Weights of a small image super-resolution model: depths [16], batches of 64.
Rows from block 5 of a small image super-resolution model, named by matrix and row number. Rows with one number belong to one channel. Each number is 128 + 24 x the weight over its row's rms, rounded and kept within 0 to 255. All counts start at 0. Numbers have three digits each.
After each channel's rows are labels from the 100 images, of 14976, where the channel reaches its highest value: "top examples" is what is common among them. Only what is clearly more common there than usual is listed. The data: telescope images of galaxies (Galaxy Zoo DECaLS). In brackets: how many of the 100, against the usual share in percent.
# convs0: first 3x3 conv (model.blocks.5.convs.0.weight, 96x96x3x3, each kernel summed), inputs 0-47
# convs1: second 3x3 conv (model.blocks.5.convs.1.weight, 96x96x3x3, transposed, each kernel summed), outputs 0-47

convs0.44:158109154149119124113108121088126123137127073148109144141117138107089101097065136134114119127122130114114132094144121145130131118120097196072135
convs1.44:122162117136107090100131163136092101154125139092130098109158142123131139127129145116155106143106124153160126150148111132111125124075111079157119
top examples: shape: featured or disk (68 vs 30.4); spiral arms: yes (41 vs 18.8)

convs0.94:171123136129147153137121134126152137123098102203143140110147133091132168108154131121141129143176056109130143158138136127160152083151135108150099
convs1.94:142117146155075118125140122122126125087117124122133123155126123143114115143114095139039100103124123187122151079118097069098107105123125132105143
top examples: edge-on disk: no (57 vs 24.7); spiral arms: yes (51 vs 18.8); bulge size: small (32 vs 7.2)

convs0.60:137144143143140118051100102168156145148143149092150157157074056118125147153126142086123152129102144138121128102132122155100126123101158140110126
convs1.60:101099131094140104148158165148129100119136120096097116115187191126112161130096140163102134118135144123133153111138132124104124111132086111131139
top examples: shape: featured or disk (61 vs 30.4); edge-on disk: yes (34 vs 5.2)

convs0.18:126112191160152114111125134133140135128130108116191193127121115117120145172153174118158139174165125117128113168136149112141139133080125158127137
convs1.18:149163154161146163154139129108092125100118111113121156170123110125119115154088046111096122123056113107151125114076128122116117121089124158118118
top examples: edge-on disk: no (54 vs 24.7); spiral arms: yes (49 vs 18.8)

convs0.17:141116124115110138135062065139136133095123111121116129122077157136107120111091114136122151148116128112105116129127064108097101105129090164091114
convs1.17:122176143162137115126147131113096123169116099144103132118161137118136183136152116132149134142107125147142136123128155171131143097096182074129119
top examples: shape: featured or disk (61 vs 30.4)

convs0.8:117113140112125118064068101102149115117115153115163149093114124115133088120136134150134150127120107083160127122152120148164109105094103145112119
convs1.8:146153081142116144145146153121083177124148152130141119108089112113123145120127157108117128102109111092109156161135136129137156132131136129115127
top examples: shape: featured or disk (64 vs 30.4); spiral arms: yes (39 vs 18.8)

convs0.77:156137073098072132113112106125144127111128142125089069136123141099127128123142146117057086053145126137148117094132138135126123126136118126092096
convs1.77:130120122134171143120119120143151111141138107142137153119126153082130117165122091135165159171113114137134152165104141153145137134144137159167128
top examples: shape: featured or disk (61 vs 30.4); edge-on disk: yes (26 vs 5.2)

convs0.14:167143127154111189133036152110129139092165132184139117133118139133101126124142103119136150148149114131116123118115117150121130128172134141126095
convs1.14:066093125131131105110160133133105153175124108110149135136152150125146156155140138116131105150098145124109131167114137093111119116103131084125115
top examples: edge-on disk: no (66 vs 24.7); spiral arms: yes (60 vs 18.8); bulge size: small (34 vs 7.2)

convs0.57:118159077100073121127131119124142146119138109130100061125126129076128149130144116132092121050085111111131132087129115115130105154129107112128087
convs1.57:134167144140171138141123124133130120131124168143169179126136139151112079133158108137159141163129117120141148147114137147148154147159151205147112
top examples: shape: featured or disk (60 vs 30.4); edge-on disk: yes (46 vs 5.2)

convs0.85:166128118140117129147079125108107148081128085117105156108100174155095117083145135107103123146144114117151116106116156154144100118106133104105112
convs1.85:128137163127110094126134141143171122131086105145123136105162125117111139124148102177111082164108128162099154119071121151134145088133123100159140
top examples: shape: featured or disk (61 vs 30.4)

convs0.12:123131081138076145125098129111124153122126128129105073138128102113114127125143134113093154050150129098150110110128133152128101120136139118083129
convs1.12:111164117121158131127132130146130084073134142122132115110104158151128097159091115129128111124119112153081137156131106095147146149179103158164116
top examples: shape: featured or disk (63 vs 30.4)

convs0.64:129145140131119143121117100141203115098075147128146134144112120132115163145148108108134150129140095073153084162143147131144161098106129105123112
convs1.64:135122129127171155104107136090119092115089172115147146111090110185140145156091106105137123087130118134156117116151122140118145116129124121101104
top examples: shape: featured or disk (64 vs 30.4); spiral arms: yes (49 vs 18.8); bulge size: small (33 vs 7.2)

convs0.53:152104158146140114121134178131105098153164117092128140124098154138139114162138121146124109131122152159115125091147129142129105115131131127090110
convs1.53:145104128142141144129101102161166134159143136161117083159137111159130125119091134130148108122130115096129136090139136102143125102142139100147088
top examples: edge-on disk: yes (30 vs 5.2)

convs0.32:157121136104102087082107127130143131140121113160101111096083063094093114117100101186133114119144087089134134100106118127101177150133127153086126
convs1.32:130185141175138125180154136113125118130118148128145111130181183147121122148137147084130124099103128124163119157147120140105089134105121083147134
top examples: spiral arms: yes (42 vs 18.8)

convs0.16:172077142077112071111143127142099100162132084125145142114108110131121114145126152124119122130160153125131109110137132119135131090102102129134113
convs1.16:145119151134162143131136128115115099132143125098125127153128127091137117151076165084125130110078162119158129101092133120145094124079135121128129
top examples: spiral arms: yes (41 vs 18.8)

convs0.67:137149089088063131117098141126137149093126125119097087133134147140102132114120124120084107083129129135155130108122124119115131126141089114102102
convs1.67:123121118137172139132126134129107110161124158144155136122128145085142112125121118150190146181119145130116133181121133143104123136145125140162156
top examples: shape: featured or disk (64 vs 30.4)

convs0.72:103129127132132126100111148166168124089123143157132124104151109146130186153134080115138136136165069087133126134128157119122173103110139127136088
convs1.72:121117120151137130110132160086102127144119136134152144150116100133127158138140100155118106102124144131109118104090089115089138127171116141113137
top examples: edge-on disk: no (62 vs 24.7); spiral arms: yes (57 vs 18.8); bulge size: small (33 vs 7.2)

convs0.7:128170079092059115139115106128136170110131138120089072143089124118094136094110137113078144056134130139163095119153126135114100143134118089094121
convs1.7:121140124141172171125117152125104075111125136118157151155149151146173110141123128136149169115122115114094131163128122169138122144169132203156170
top examples: edge-on disk: yes (38 vs 5.2); roundness: cigar-shaped (26 vs 8.1)

convs0.73:151088128143133141076137145146123118136080129152129139127104132120115134144142149136105128099119153108181108130107150165144118116134128110118137
convs1.73:121129112118121100097130146117113117128121131098154093104132090114107132145107157104138108116111141111125127122136112128120095108117134089121109
top examples: shape: featured or disk (60 vs 30.4); spiral arms: yes (39 vs 18.8)

convs0.95:145112095141098149075065131145119119121106110135036122127094073155106115170176136146079113094149133127123126112133153178111130126125113151126126
convs1.95:102142149128115102146165102083135117155130147130128159118140151093138117107123129137106091161103132116142115150126149124174168136126154115110131
top examples: shape: featured or disk (64 vs 30.4)

convs0.74:133109119131135154159071220159173108115131127143143111094148160141134101167156124093138129138163099126079123145171111125102165134160083142136159
convs1.74:127135111116105156098181115136130150153126131119131110134127099124128166155131112184124094177067139084141127092103123142083139113150211133129145
top examples: spiral arms: yes (39 vs 18.8)

convs0.20:174100134093141090126107100123113103115079154099160130133143129128151099104138111153144131102130157109183138146133151140120131110109102100146140
convs1.20:145188103131146129092131157161145178110144106148147110101099121110128201148076174113112127115139116134109173094140116118149137123132151151113132
top examples: shape: featured or disk (63 vs 30.4); spiral arms: yes (40 vs 18.8)

convs0.25:129098110153128139062127168100094142156128130164105128116106065113112168139147116148129116129151100098114138129110100153087121146178126137144090
convs1.25:117159184097088115159123098108150094108129153122131122122123163133122091091125130114141153177111139091148113171138147109147106144113090113107144
top examples: shape: featured or disk (62 vs 30.4); edge-on disk: no (54 vs 24.7); spiral arms: yes (44 vs 18.8)

convs0.28:138129124120114128062105117130121111138112088107043116099131101132106117144137140108111079101108152135116105063133139155118139115121135155095136
convs1.28:114126131110123099160150127095126115141150133125159142130140179099131146091095141152138126166134124169163117146151150116192132127143131116143114
top examples: shape: featured or disk (62 vs 30.4); edge-on disk: no (61 vs 24.7); spiral arms: yes (47 vs 18.8)

convs0.23:158122121072098067133131134132139105164148143119098122097170115131086152135121128151120099137126158114137140133154128131112113146119101106146143
convs1.23:136139166181148147088099116129151113093147117160153174174067115138173140125116098126145170117150133076102114142135121136112109139138122188098153
top examples: edge-on disk: yes (37 vs 5.2); roundness: cigar-shaped (26 vs 8.1)

convs0.27:141100160137128107119129130113142112110144112111143159117119111120125158147143173094138121145165108093126101157126142125146108109070114132110109
convs1.27:130151141151133138128127123089089098114121122125100131144129091132110125145082075102093134112049108099130122115051122117104120123051144137122119
top examples: edge-on disk: no (52 vs 24.7); spiral arms: yes (48 vs 18.8); bulge size: small (26 vs 7.2)

convs0.81:151140142125123118119134102088091151106128119100095178155097118104074088138120131126149092121093154118151074132092145143140113143130135118074129
convs1.81:116126107101118118115130098143102114134116123097141121118129148149117078107101119145115130139137153154118134154134129137165148134108104144155109
top examples: roundness: cigar-shaped (26 vs 8.1)

convs0.79:160112132148143128098118122163146140140056133137142129124118122144123102147152164129123152133101147168103127143146116143138097097148135106091118
convs1.79:123103147109123130150145105099109105140105121138119176145162117113123132129132106124164119107147153106142140146107143114108106118080125134167130
top examples: shape: featured or disk (64 vs 30.4); bulge size: small (25 vs 7.2)

convs0.59:134138112097075117098113105124126143127151126101111107150109148078113144107141118162111100084114108109149113072139135134110074129109131085075076
convs1.59:129169111147161145170112155162118113094129130155145170134145128161130088146156121102187157132124097128085121142123127146142143158169106173195110
top examples: shape: featured or disk (61 vs 30.4); spiral arms: yes (41 vs 18.8)

convs0.55:163112133114112095143118110108082126115135102096126135136071128103093131146095122165136106112115146147168068118106108126164107134145093133100118
convs1.55:115134099111158141107135144122118112172125140101180137138161150160154091124097159109145150130107145160126137146128122159147132117100182164155131
top examples: shape: featured or disk (65 vs 30.4); edge-on disk: no (62 vs 24.7); spiral arms: yes (58 vs 18.8)

convs0.10:173082150097130094100140128158139113127129146123146142088162105124121129143135136115150119135134125103119084126113146125126147098100122113167114
convs1.10:137179150145153145166151126145129123129110141087170127180100136125123141151129129095104107137101139093130121093091112097122100129125151145108111
top examples: edge-on disk: no (54 vs 24.7); spiral arms: yes (48 vs 18.8); bulge size: small (28 vs 7.2)

convs0.3:108159076111061118133118125108119160128131129116127076157118111102098147111124121133072151050129131091136096107145114140135103133130107097111123
convs1.3:121161154138168156135128115134120071071123152110140162133132161168160087161115123121149156129117123139110138166128117149133126151153143174154144
top examples: edge-on disk: yes (29 vs 5.2); roundness: cigar-shaped (26 vs 8.1)

convs0.4:105153135124121129144082144100143129125148119133133139137100156103118090099134118130131120140141079084118125101118130112135153129117088145095078
convs1.4:127115087124096141072129122133080122121129108130134126116126109134132124145099092145147146118117124122125141131145134174076176135140162116181111
top examples: shape: featured or disk (68 vs 30.4); edge-on disk: no (59 vs 24.7); spiral arms: yes (46 vs 18.8)

convs0.43:152145112079101097148097146132124132156143156115099117139171105127124127109124142161124103118143141126165161100124127152127120126090106128144146
convs1.43:139129168161171158100107119126146111110137119145159126119065112139147106117080120096130133122158143105129123134144126150093108112145107116115124
top examples: edge-on disk: yes (31 vs 5.2)