Weights of a small image super-resolution model.
Model: 2.68M parameters, 32-pixel images, arch edsr, activation gelu, depths [16], widths [96].
Training: adamw at rate 0.0025, 4400 steps, batches of 64.
Data: 44167 training examples, 6.4 epochs.
Rows from block 12 of a small image super-resolution model, named by matrix and row number. Rows with one number belong to one channel. Each number is 128 + 24 x the weight over its row's rms, rounded and kept within 0 to 255. All counts start at 0.
After each channel's rows are labels from the 100 images, of 14976, where the channel reaches its highest value: "top examples" is what is common among them. Only what is clearly more common there than usual is listed. The data: telescope images of galaxies (Galaxy Zoo DECaLS). In brackets: how many of the 100.
# convs0: first 3x3 conv (model.blocks.12.convs.0.weight, 96x96x3x3, each kernel summed), inputs 0-95
# convs1: second 3x3 conv (model.blocks.12.convs.1.weight, 96x96x3x3, transposed, each kernel summed), outputs 0-95

convs0.19 [140 164 159  86 156  83 108 126 146  91 157 137 111 134 135  95 171 103  75 103 133 148 136  74  90  91 144 145 113  76 110 134 112 147 132 121 145 169 141 184 166 159 135 154 114  90 115 124 148 113 140  94 114 119 132 137 102 128 120 117 130 140 134 120 107 134 116  96 126  86 129 127 130  78 134 105 135 130 141 144 106 141 101 120 155 101 102 119  92 131 119 146  98 112 131 134]
convs1.19 [113  93 155 137 126 130 168 127 143 170 108 129 124 123 120 125  75 152 136 154 142 126 119 154 126 137  92 122  89 169 130 123 143 116 176 141 132 142 113 146 159 119 143 172 149 123 147 134  98 155 168 116 148 173 115 162 169 108 118 169 133 130 124 143 146 189 110 145 167 146 142 142 158 114 126 146 126 159 125 112 174 122 131 154 113 134 145 162 153 123 120 168 133 129 190 123]
top examples: shape: featured or disk (61)

convs0.85 [162 145 108  97 131  94 146 165 121  85 151 109 131 132 152 117 113 117  63 145 101 103 136  71 143  83 164 153 115  78 133 155 129 155 144 137 138 145 131 150 129 126 140 122 108  75 122 127 126  77 108 109 122 111 152 118 133 113 121 105 142 125 117 128  93 137 118 160 106 117 123 129 130  93 115 106 125 153 112 121 111 139  99 115 175 131  77 139  93 122 116  93 158 133  84 147]
convs1.85 [123 100 116 121 121 169  52  81 125 185 142 112  82 130 133 144 141 130 179  78 109 133 133 129 136 142 120 105 118 124 135 133 137 124 150 132 121 122 131 110 137 137 140 181  91 157 120 138 122 144 123 122 125 100 144  96 127 157 156 166 103 117 142 111 160 137 129 125 144 127  98 139 149 155 141 156 115  95 132  87 169  73 122 140 135 110 192 149 122 137 132 121 117 127 142 100]
top examples: edge-on disk: no (51)

convs0.13 [123 151 125 132 115 136 134  85 107 159 174 132 140 111 156 172 128 122 126 155 124  86 158 125 143  93 146 132 140 111 144 133 145 122 134 108 112 110 139 116 140 133 142 116 125 156 106 141 120 104 152 173 150 115 173 123 137 122 149 151  95 128 131 141 135 155 104  86 181 122 100  91  70 154 121 140 164 172 156 145 182  92 144 162  97 172 109 112 136 101 128 124 125 134 169 116]
convs1.13 [106  75 124 105 100  99  98 129 127  96 100 117 104 136 110  83 114 109  97 116  96 103 109  99 127  89 114 109  95  98  95 121 118 102 108 131 105 105 114 109 100 101 116 107 103  99  73 120 108 117 120 125 119 102 107 100 101 109  94 100 114 111 110 102 108 113 105  99 116 127 111 126 110  95  97 106 115 112 108  77 134 104 106 116 122 101  99 104 104 101  91 108 103 109 108  93]
top examples: spiral arms: yes (43)

convs0.82 [ 98 109 105 134 121 148 133 122  97 158 138 139 149 143 122 122 114 136 124 135  91 105 104 160 145 116  97 147 101 147 129 131 110  77 138  86 124 115 129  96  81 101 131 108  54 115 138 121 125  74 119 122 145 121 130 108 113 126 140 147 150  92  95 129 120 143 147 151 129 117 170 130  69 165 108  90 129 167 131 175 124 122 130 147  76 139 117 127  91  91 112 137 115 116 120 101]
convs1.82 [149 118 141 108 121  95 112 143 128  96 125 121 164 147 113 122 150  80 114 112 123 152 142 114 134  83 150 139  85 126 102 127 142 131 149 163 128 133 153 109 155 141 124 100 164  97  82 173 126 146 137 146 110 102 110 135 122 160 103 100 125 162 158 142 136  49 129  73 111 138 122 130 149 113 122 131  86 101 115 114 124 107  76  82 166 113 117 123 105 116 115 121 144 117 144 110]
top examples: roundness: cigar-shaped (28)

convs0.7 [108 100 108 177 142 157 144  98 126 146 141 153 123 121 137 157 121 121 196 100 124 110 124 166 127 162  86 147 116 134 136 105 148  88 135 107 149 152 109  84 124 110 132 216 147 121 134 144 147 159 119 138 125 119  79 171 129 136 137 117 109 119 108 137 153 101 127 131 129 113 175 115 145 132  85 132 147 120 151 156 120 125 132 129 106 110 183 113 149 146 126 152 121 119 152 122]
convs1.7 [ 98 109 115  73  99 154 101 109 112 144 118 119  93 133 134 123 134 133 153 104 126  99 131 171 120  73 104 128 108 153 109 108 126 103 133 131  96 102 127  98  76  93 112 102 103 149  86 117 124 128 106 133 145 110 135  74  95 122 123 171  91  90  96  86 149 114 147 122 117 126 124 135 107 151 133 147 102 113 104 142 143 146 119 172 100  84 147 137 123 103 111 139  85 118 134 114]
top examples: edge-on disk: no (50); spiral arms: yes (46)

convs0.75 [122 103 118 151  97 141 127 111 114 157 152 136 114 136 120 159 126 129 191 149 153 131 138 187 103 153 139 149  86 177 150 132 146 112 128 121  90 121 115  44 104  97 108 143 139 137 143 129 124 131 111 130 150 154  96 110 118 130 124 184 139  67 121 123 138 118 127 122 147 126 138 140  95 112 117 130 114 148 139 136 122 132 140 133 104 148 165 137  97  95 120 102  93 128  97  84]
convs1.75 [133 118 144 168  95  81 122 117 132  83 121 120 109 127 109 110 133  73 141  91  85 144 122  91 138 143 172 112  76  83 129 125 120 124 106 120 127 133 133 115 144 141 125 127 112 146  66 127 125 107  99 123 104 108 110 126 113 106 129  94 130 121 108 127 114  95 118 143 117 118  96 132 102 127  88 134 135  70 107 135 132 110 124  82 135 109 116  92  68 134 101 103 136 136  82 125]
top examples: edge-on disk: no (50); spiral arms: yes (45)

convs0.22 [146 166 112 170 148 119 130 149 126 100  88 121 188 136 136 158 115 110  76 122 127 121 109 127 135 122 119 162  88 144 101 160  77 132 100 128 159 130 124 179 129 154 146  97  99 157 172 117 125 135 130 103 156 158 129 142 152 101 128 108 143 143 157 105  92 119 142 106 103 103 124 119 147 121 159 107 144 132 106 162  83 119 143 126 111 146  81  92 133  92 146 151 145 121 125 118]
convs1.22 [141 121 137  86 139 170 110 117  61 156 164 118 101 124 139 126  91 187 135 124 106 124 134 140 113  98 133 144 125 139 143 146 118 109 121 112  74  97 125 101 127 116 100 191 138 131  87  90 125 138 134 169 146  94 151  98 119 147 124 146 141 125 136 127 156 140 116 140 149 146 132  85 147 150 117 152 122 131 188 118 167 163 129 129 144 114 168 124 138 130 120 130  96 147 151 153]
top examples: shape: featured or disk (75); edge-on disk: no (60); spiral arms: yes (55)

convs0.71 [138  94 140 156 121 111 122 143 102 172  88 141 141 119 139  93 144 138 113  88 131 164 134 121  75 125  91 160 137  99 131 120 146 119 116 115 154 141 144 100 152 138 145 155 138 148 119 135 158 158  62 119 134 116 134 123 124 120 131 191 111 166 118 103 125 140 139 117 122 117 139  89 119 110 117 114 123 126 152 177 107 158  86 114  94 137 133 134 118 198 159 147 110 141 110  94]
convs1.71 [133 158 159 118 101  83 147 141 153 122 155 122 159 131 118 148  90 137 107 115 164 136 116 155 122 112 118 187 117 109 153 122 177 152 132 121 147 146 136 123 143 147 114 149 152  81 149 135 147 133 121  89 166  90 156 128 120 121  98 166 135 158 137 106 119 159 151 156 113 148 144 151  98  98 106 104  99 195 164 134 160 107 141 117 139 132 149 149 129 115 166  96 105 105 122 127]
top examples: edge-on disk: yes (32)

convs0.92 [128 173 140 159 115 139 147 134 139 111 126 117 139 129 117 157 131  87 125 160 108 141 116 141 127 156 118  67 153 167 135 122 137 100 134 134 138 124 126 145 132 140 121 120 165 142 123 140  85  94 122 171 178 157 126 144 145 114 128  84 133 165 138 134 122 165 137  84 102 125  89 119  88  96 111 103 120 129 100 112 113  98 158  56 151 175 131 163 139 124 138 125 153 111 125  99]
convs1.92 [138 101 114 125 114 114 137 144  94 121 131 106 144 114 169 114  87 135 133 156 110 115 114 137 116 118 161 172 109 108 151 150 108 151 129 122 113 117 102 133  91 148 115  89 137 112 130  91 105 147 152 167 162 121 127 122 103 180 125 125 143 118 154 153 162 113 117 187 144 152 155  76 131 155 117 171 152 161 132 151 125 192 147 147 129 133 119 142 170 106 163 166 141 150 124 129]
top examples: shape: featured or disk (74)

convs0.80 [114 118 150 148 117 119 138  97 164 132 154 138  91 101  93 125 113 116 155 120 133 107 151  66 140 142 174  99 144  84 110 105 141 137 151 115 111 139 155 125 122 150 129 138 135 159 133 123 122  41  96 179 126 134 119 154 147 106 141  86 102 107 122 124  89 108 114 108 111 115 127 114  87 146  87 153 109 120 105 110 118 122 136  86 114 133  92 137 132 169 129 103 123 118 136 153]
convs1.80 [129 104 139  74 132 122 119 189 106 143 111 113 140 166 172 112 138 154 105 140 137 140  89 157 113 120  96 162 161 170 115 141 140 124 108 126  96 127 107 119 111  81 130 127 161 128  92 103 131 172 126 108 119 127 171 116  90 191 118 143 137 122 115 102 125 131 123 117 117 164 116 113 162  92 150 139 131 181 129 152 153 182 108 135 120 119 117 117 151 111 126 146 132 120 109 139]
top examples: shape: featured or disk (66); edge-on disk: no (51); spiral arms: yes (41)

convs0.62 [150  91 147 126 108 109 132 129 125  92 150 106 132 134 115 148 167 144 110  92 144 118  95 131 130 103 121 137 102 129 141 126 118 120 156 124  97 128 161 123  87  96  98 139 112  92 127 105 130 123  88 191  89 148 155 115 119 179 104 110 156 117 119 118 130 133  92 128  98  83 183 113 149  99 115 102 135 133 140 133 198 105 107 136 128 129  87 118 149 105 123 117 104 133 102  96]
convs1.62 [135 133 128 140 123 152 107  65 161 134 120 171 140 113 111  99 174 132 112 133 129 140 135 127 162 122 162 112 134 161 108 126 163 101 161  66 141 125 169 166  90 115 165 116 111 161  78 156 139 166 136 113 144 145 110 130 144 124 138 122 139 104 100 158  95 107 149 114 115 163 120 121 139 140 146 117 160 103 127 107 115 151 150 143 134 117 110 146 172 145 120 150 127  90 175 131]
top examples: shape: featured or disk (63); spiral arms: yes (39)

convs0.53 [134 144 158 130 133 140 129 122 143 171 160 132 138 125 105 160 126 159 154 157 125  81 118 152 124 118 149 129 171 165 162 153 134 128 125 114  98 114 109 111 150 125 135 119 120 126 106 131 135  97 156 159 139 134 188 122 124 110 159 174 149 139 144 108 123 139 118 144 177 116  96 106 115 172 145 102 184 177 158 138 173 116 138 167 120 155 123 139 152  93 130 139 133 110 179 129]
convs1.53 [110  81 111  92  95  95 101 124 120 100  95 118 110 130 116  91 129  90  93 102 113 112 114 107 124  92  98 109 101 101  95 115 117 107 106 129 107 100 120 104 106 104 117 103 102 100  80 125 116 122 110 125 108  84 103  93 112 107  98 107 105 107 117 100 109 118 109  93 114 123  98 127 113  99 103 117 110 100  97  97 137 102 109 105 115 101  97 103 102 105  97 100 101 113  96  99]
top examples: spiral arms: yes (43)