config.yaml
train_examples: 44167
crop_scale_min: 0.7
color_jitter: 0.2
scale: 4
norm: "batchnorm"
init: "trunc_normal_002"
residual_init: "none"
optimizer: "adamw"
beta1: 0.9
beta2: 0.99
max_steps: 4400
epochs: 6.4
lr_schedule: "cosine"
Rows from block 3 of a small image super-resolution model, named by matrix and row number. Rows with one number belong to one channel. Each number is 128 + 32 x the weight over its row's rms, rounded and kept within 0 to 255. All counts start at 0. Numbers have three digits each. After the name is the row's rms in percent of the matrix's.
After each channel's rows are labels from the 100 images, of 14976, where the channel reaches its highest value: "responds to" is what is common among them; "place" is the part of the image that holds the peak. Only what is clearly more common there than usual is listed. The data: telescope images of galaxies (Galaxy Zoo DECaLS).
# convs0: first 3x3 conv (model.blocks.3.convs.0.weight, 96x96x3x3, each kernel summed), inputs 0-95
# convs1: second 3x3 conv (model.blocks.3.convs.1.weight, 96x96x3x3, transposed, each kernel summed), outputs 0-95

convs0.35 091:106135116099114094127169104113124106194135156151175126081163086124132103093141186157152111158131118093144131055075134111214117120144131106123079195137120082147181115147044113071161092165138206157169121126114131112145145089146141097154169152122133122144119099118118103075153132131159099077
convs1.35 124:119118111033131108143109155124126110083175104100112095102122169107109126073153090130147063086112137133135142172178148127150127118098140153120149087116106123098160080100093154200088052095085097129103120114135130050167075149119148110089129161167118143092143103091122039144090130142125145103
responds to: shape: featured or disk; edge-on disk: yes
place: top right; top centre

convs0.73 114:149127153178163088123149137144130164128148124067172120144124151166139103144156170150167134163164158097105093163137142157182111110107161148093154114137149093104088073097109148171087159180053116138114149062121101177010130149138051144112133118145134094150134069128103111125145138094147128154
convs1.73 095:073096091117083121101105122146134112090202117142073055093155119107149097114104102141099110086090131067085136138191136110097134109039131092161119142146105151147159134165138138097107076081130064135166118172129161145103084192156162157079117151101149176112119164124110126105088103143101128115
responds to: spiral arms: yes
place: bottom right; top left

convs0.92 101:138071124062118094047082146101069145147150135140177143143101129125131098104081117088084048095147133135157151054149144117131166115128122101099103163085142164156133131141159132079090140143117095146090103110120138062178148105129123065151132092100143098094158134103152076153136108114108068072
convs1.92 090:121125155166126087167134135136113065167143150097098136110185100156102132115097153152170171168098057116117163178137123165124106074126134159131053089071114125126117163087104123189084096139133138127158185163111177118112096097098123158094125162166145169141061115114117198098123152133165164171
responds to: edge-on disk: yes
place: centre

convs0.51 102:166088148122153120106074153102191093137140134138150134131153147135144106129094046161175096178156128087141135098112182133184189150131170212093115125131142177102115151168071104139049144167129098151089141121124141131074133167132096085183167080099131110138124104141174106123126121133089161135
convs1.51 101:050134158163144160067097090175166153105099143130094177144090062104114125126190145116144151158140149136129124209111084153107105149170131079130109139136103130163168186136175131120160143130127194129112125101112132175123151144134130127128141120088105136197145111136097191178197160093138120177
responds to: edge-on disk: no; spiral arms: yes; bulge size: small
place: middle left; top left

convs0.46 092:147074114100096104087154081163124121111090155065141116082098185094120085121060150138125156080089130111165088115101080074130048111088106141146124121120116156115143088091105126110161119121052119132084103093052098109088108105078104108139110170134120139127087097071120100145118129092098141100
convs1.46 094:129196155175142157137107155089147148154142116210183115132131084149089156152160128141128148141126164078126137142137147186125181148168146092096120161148162123133139184203103163157119165135202141139134119110100143117142206114163118200161146081171128109136163118157165168105169139149122148179
responds to: shape: featured or disk
place: top left

convs0.89 096:122027076141141118123045132121104139195128079134117088124101122119113105160139126178135048167165152150110147114120160138161146104128111125099099141083185094097138101152111129062134167173112125147080036176146180134160111088144115109153176099127141110140140139111120128127155118110075116115
convs1.89 100:128128120208078111122147143091133094103113170142111105093157135136122122083107142093100110106108103117140107156128078102086185078123123145136103145112091144133088134097127136171118118149125126122151164106113130179155055127040101163065108160137154146046073149096056162102074133147147187128
responds to: bar: no
place: centre

convs0.86 057:184143127105132155092095138140141176125149094127106138094110136084133123123195063120118067172152192086070116148191028142069103146176133128156151082169150145126137124109197190135117143129135122176077129099136116161124162116136141169099139105110127071150144156119126093160091098130138124124
convs1.86 124:066103103092126117073148091112157059117172143130129107154097062092117178131072060157121171137083083104145170037138114077076111088127180186140060132121134119132111129158084102132134123122159094144173111163100159110125147124161109132122094105113114135071136108164119127097109127121098114156
responds to: edge-on disk: yes
place: centre

convs0.39 090:092170073101171149092122147131160127199156136118076170119155120136143087160114119195170057162152134100101111080101124130096107190142150122108147182122125108069102137130107139159116178165125141163143176100097151082071133074105134106143150098166148095138135137127088190058119118132172124162
convs1.39 094:146113129154132131111119136150123147127149180165161149182106159090116100144162200114133128150124177103096117172131150133129007136153184115155170110155122126159203151102210114141097146151097178097115081122133158148117162151127139140084143102067106095146097116136102098097134157098072106175
responds to: spiral arms: yes
place: top left; middle left

convs0.70 119:137131125122118138096130136084136113173127108116089155149099128136099127101134118113108158143132111113122130117116128109133116062094092148125024099122131096134129081123103056113151073126111121118046060112120133118143100147116147091157144012004104091109097111088143135125130149132118138106
convs1.70 091:110078139110142094148157089123122127101124143156160104104193140157172115114130148170131102106109130149087081071166144095110093111139142113150100168144140176085109132163206103124106110094159134140132105095126199129136115132149158053067135145109153122063159077081129036188101094148152127112
responds to: roundness: cigar-shaped
place: centre

convs0.48 102:140152127134107106127104173120146117142084112063129149115012095080033114120150158140136081166132125117189027120110139152142131125144132107071062150059131147175110119125078129112121176152106110116129118113113132138109085142117125137140135155141149137122035120114131121122128151122105165137
convs1.48 093:113073113154106101158163124110100136087097110104087105138172208131163098113116173082110178110100121246113108094109111087156172165115118123127156132178107120160135117169125148133170055080139122139124141142129105091127089136152141095085084120114120122106089178095141083131111073180164122156
responds to: shape: featured or disk
place: bottom centre

convs0.41 090:106085146150157160135090072158175048119127147169130178147100114123137129155114050123142129153140095107133148123096129103079087112139162160108088102123107118084130137086113089114057157181111121116103084069066115141124089205156160126130127100084162101158134134114103152043113117149100156156
convs1.41 085:077162107177133189081056158189090199149136120131137147153116104143143148139124129150147153133110125104091133186102123100093082130149132048117086145149149179137141155141172094174156137140074219157146160145099116181108177114145135154098128088104150144167149121149162176125114161140123124166
responds to: shape: featured or disk; spiral arms: yes
place: middle right

convs0.85 107:133066129131066144057075086123160148099094145115114143145091130128099101128108063142141079120094166123132105127075118119126118177117122148118115077101105161068104075082103166169114112133100093128075142106044157132117062172122102132124127072164118091123088137090142094088097089085103142132
convs1.85 098:006092094141144139152069097144128105129124191120126119135101078161140125112098134143130204139139152109121095152136155115096154180137134125139158153178123129145132194139083104084137134120085150167170059133083148167114195166143142122169125183126175139105099171131152156103140152151155140171
responds to: shape: featured or disk; edge-on disk: yes
place: bottom centre

convs0.58 096:142108130072174105039101120095163093156088106115120125152132122132095097117127132134162115141134115111128070094139149145127124149118221151057150093144071168128071144110094136113070168157087116162156173107066127092086057111151085118138150101134105102083095121123175093104147117134125174141
convs1.58 087:067170166143157145145122111166117130127126138130075158132140114100138150144191154126158133159122123154136137179053110131107138118198112087128152180099067106148174217103115138137141102128123137075090097135126144111140118129127139157022127136144142132203121151169076134137151154104162124204
responds to: edge-on disk: no; spiral arms: yes; bulge size: small
place: middle left; top left

convs0.94 105:145180103146129155078090033138144144147121077133120113152134141083060145140130060084127080141147148110142076107148131131135148121117113088158104089107117070084128097118109157141133094184111093129056074138106128137114134143097115113151147114127102150061093115154137048127073070177112126148
convs1.94 101:157083143071162096113157158156123072108142141097121129080167147102139155137119102135106162160085137199110132117121114099153107140103165237121127166166154164166084121143122110153173159074123150121197183109163184079160071124149134108111073107146131118110126118100150176146122131108124192141
responds to: edge-on disk: yes
place: bottom right; centre

convs0.91 118:117159116128106125136111040166134146118128151121161069129132061104122136135109131074110114131126124086141100120140125091119147117086127088091102142119108089093110058115146148122124101139133136142117139141087118139089171140101046133081129179141153110082114106205067047120069049117111113076
convs1.91 102:137156160101172076138126155091139092057153108135110141122185174086113137142167144097124163166117159134108148085130137154176127178131139184131119120159147125144164156177132114176173101078150095135136135102127248098174080078144154133143047110168143142137178137160153148149134147101136137139
responds to: edge-on disk: yes; roundness: cigar-shaped
place: middle right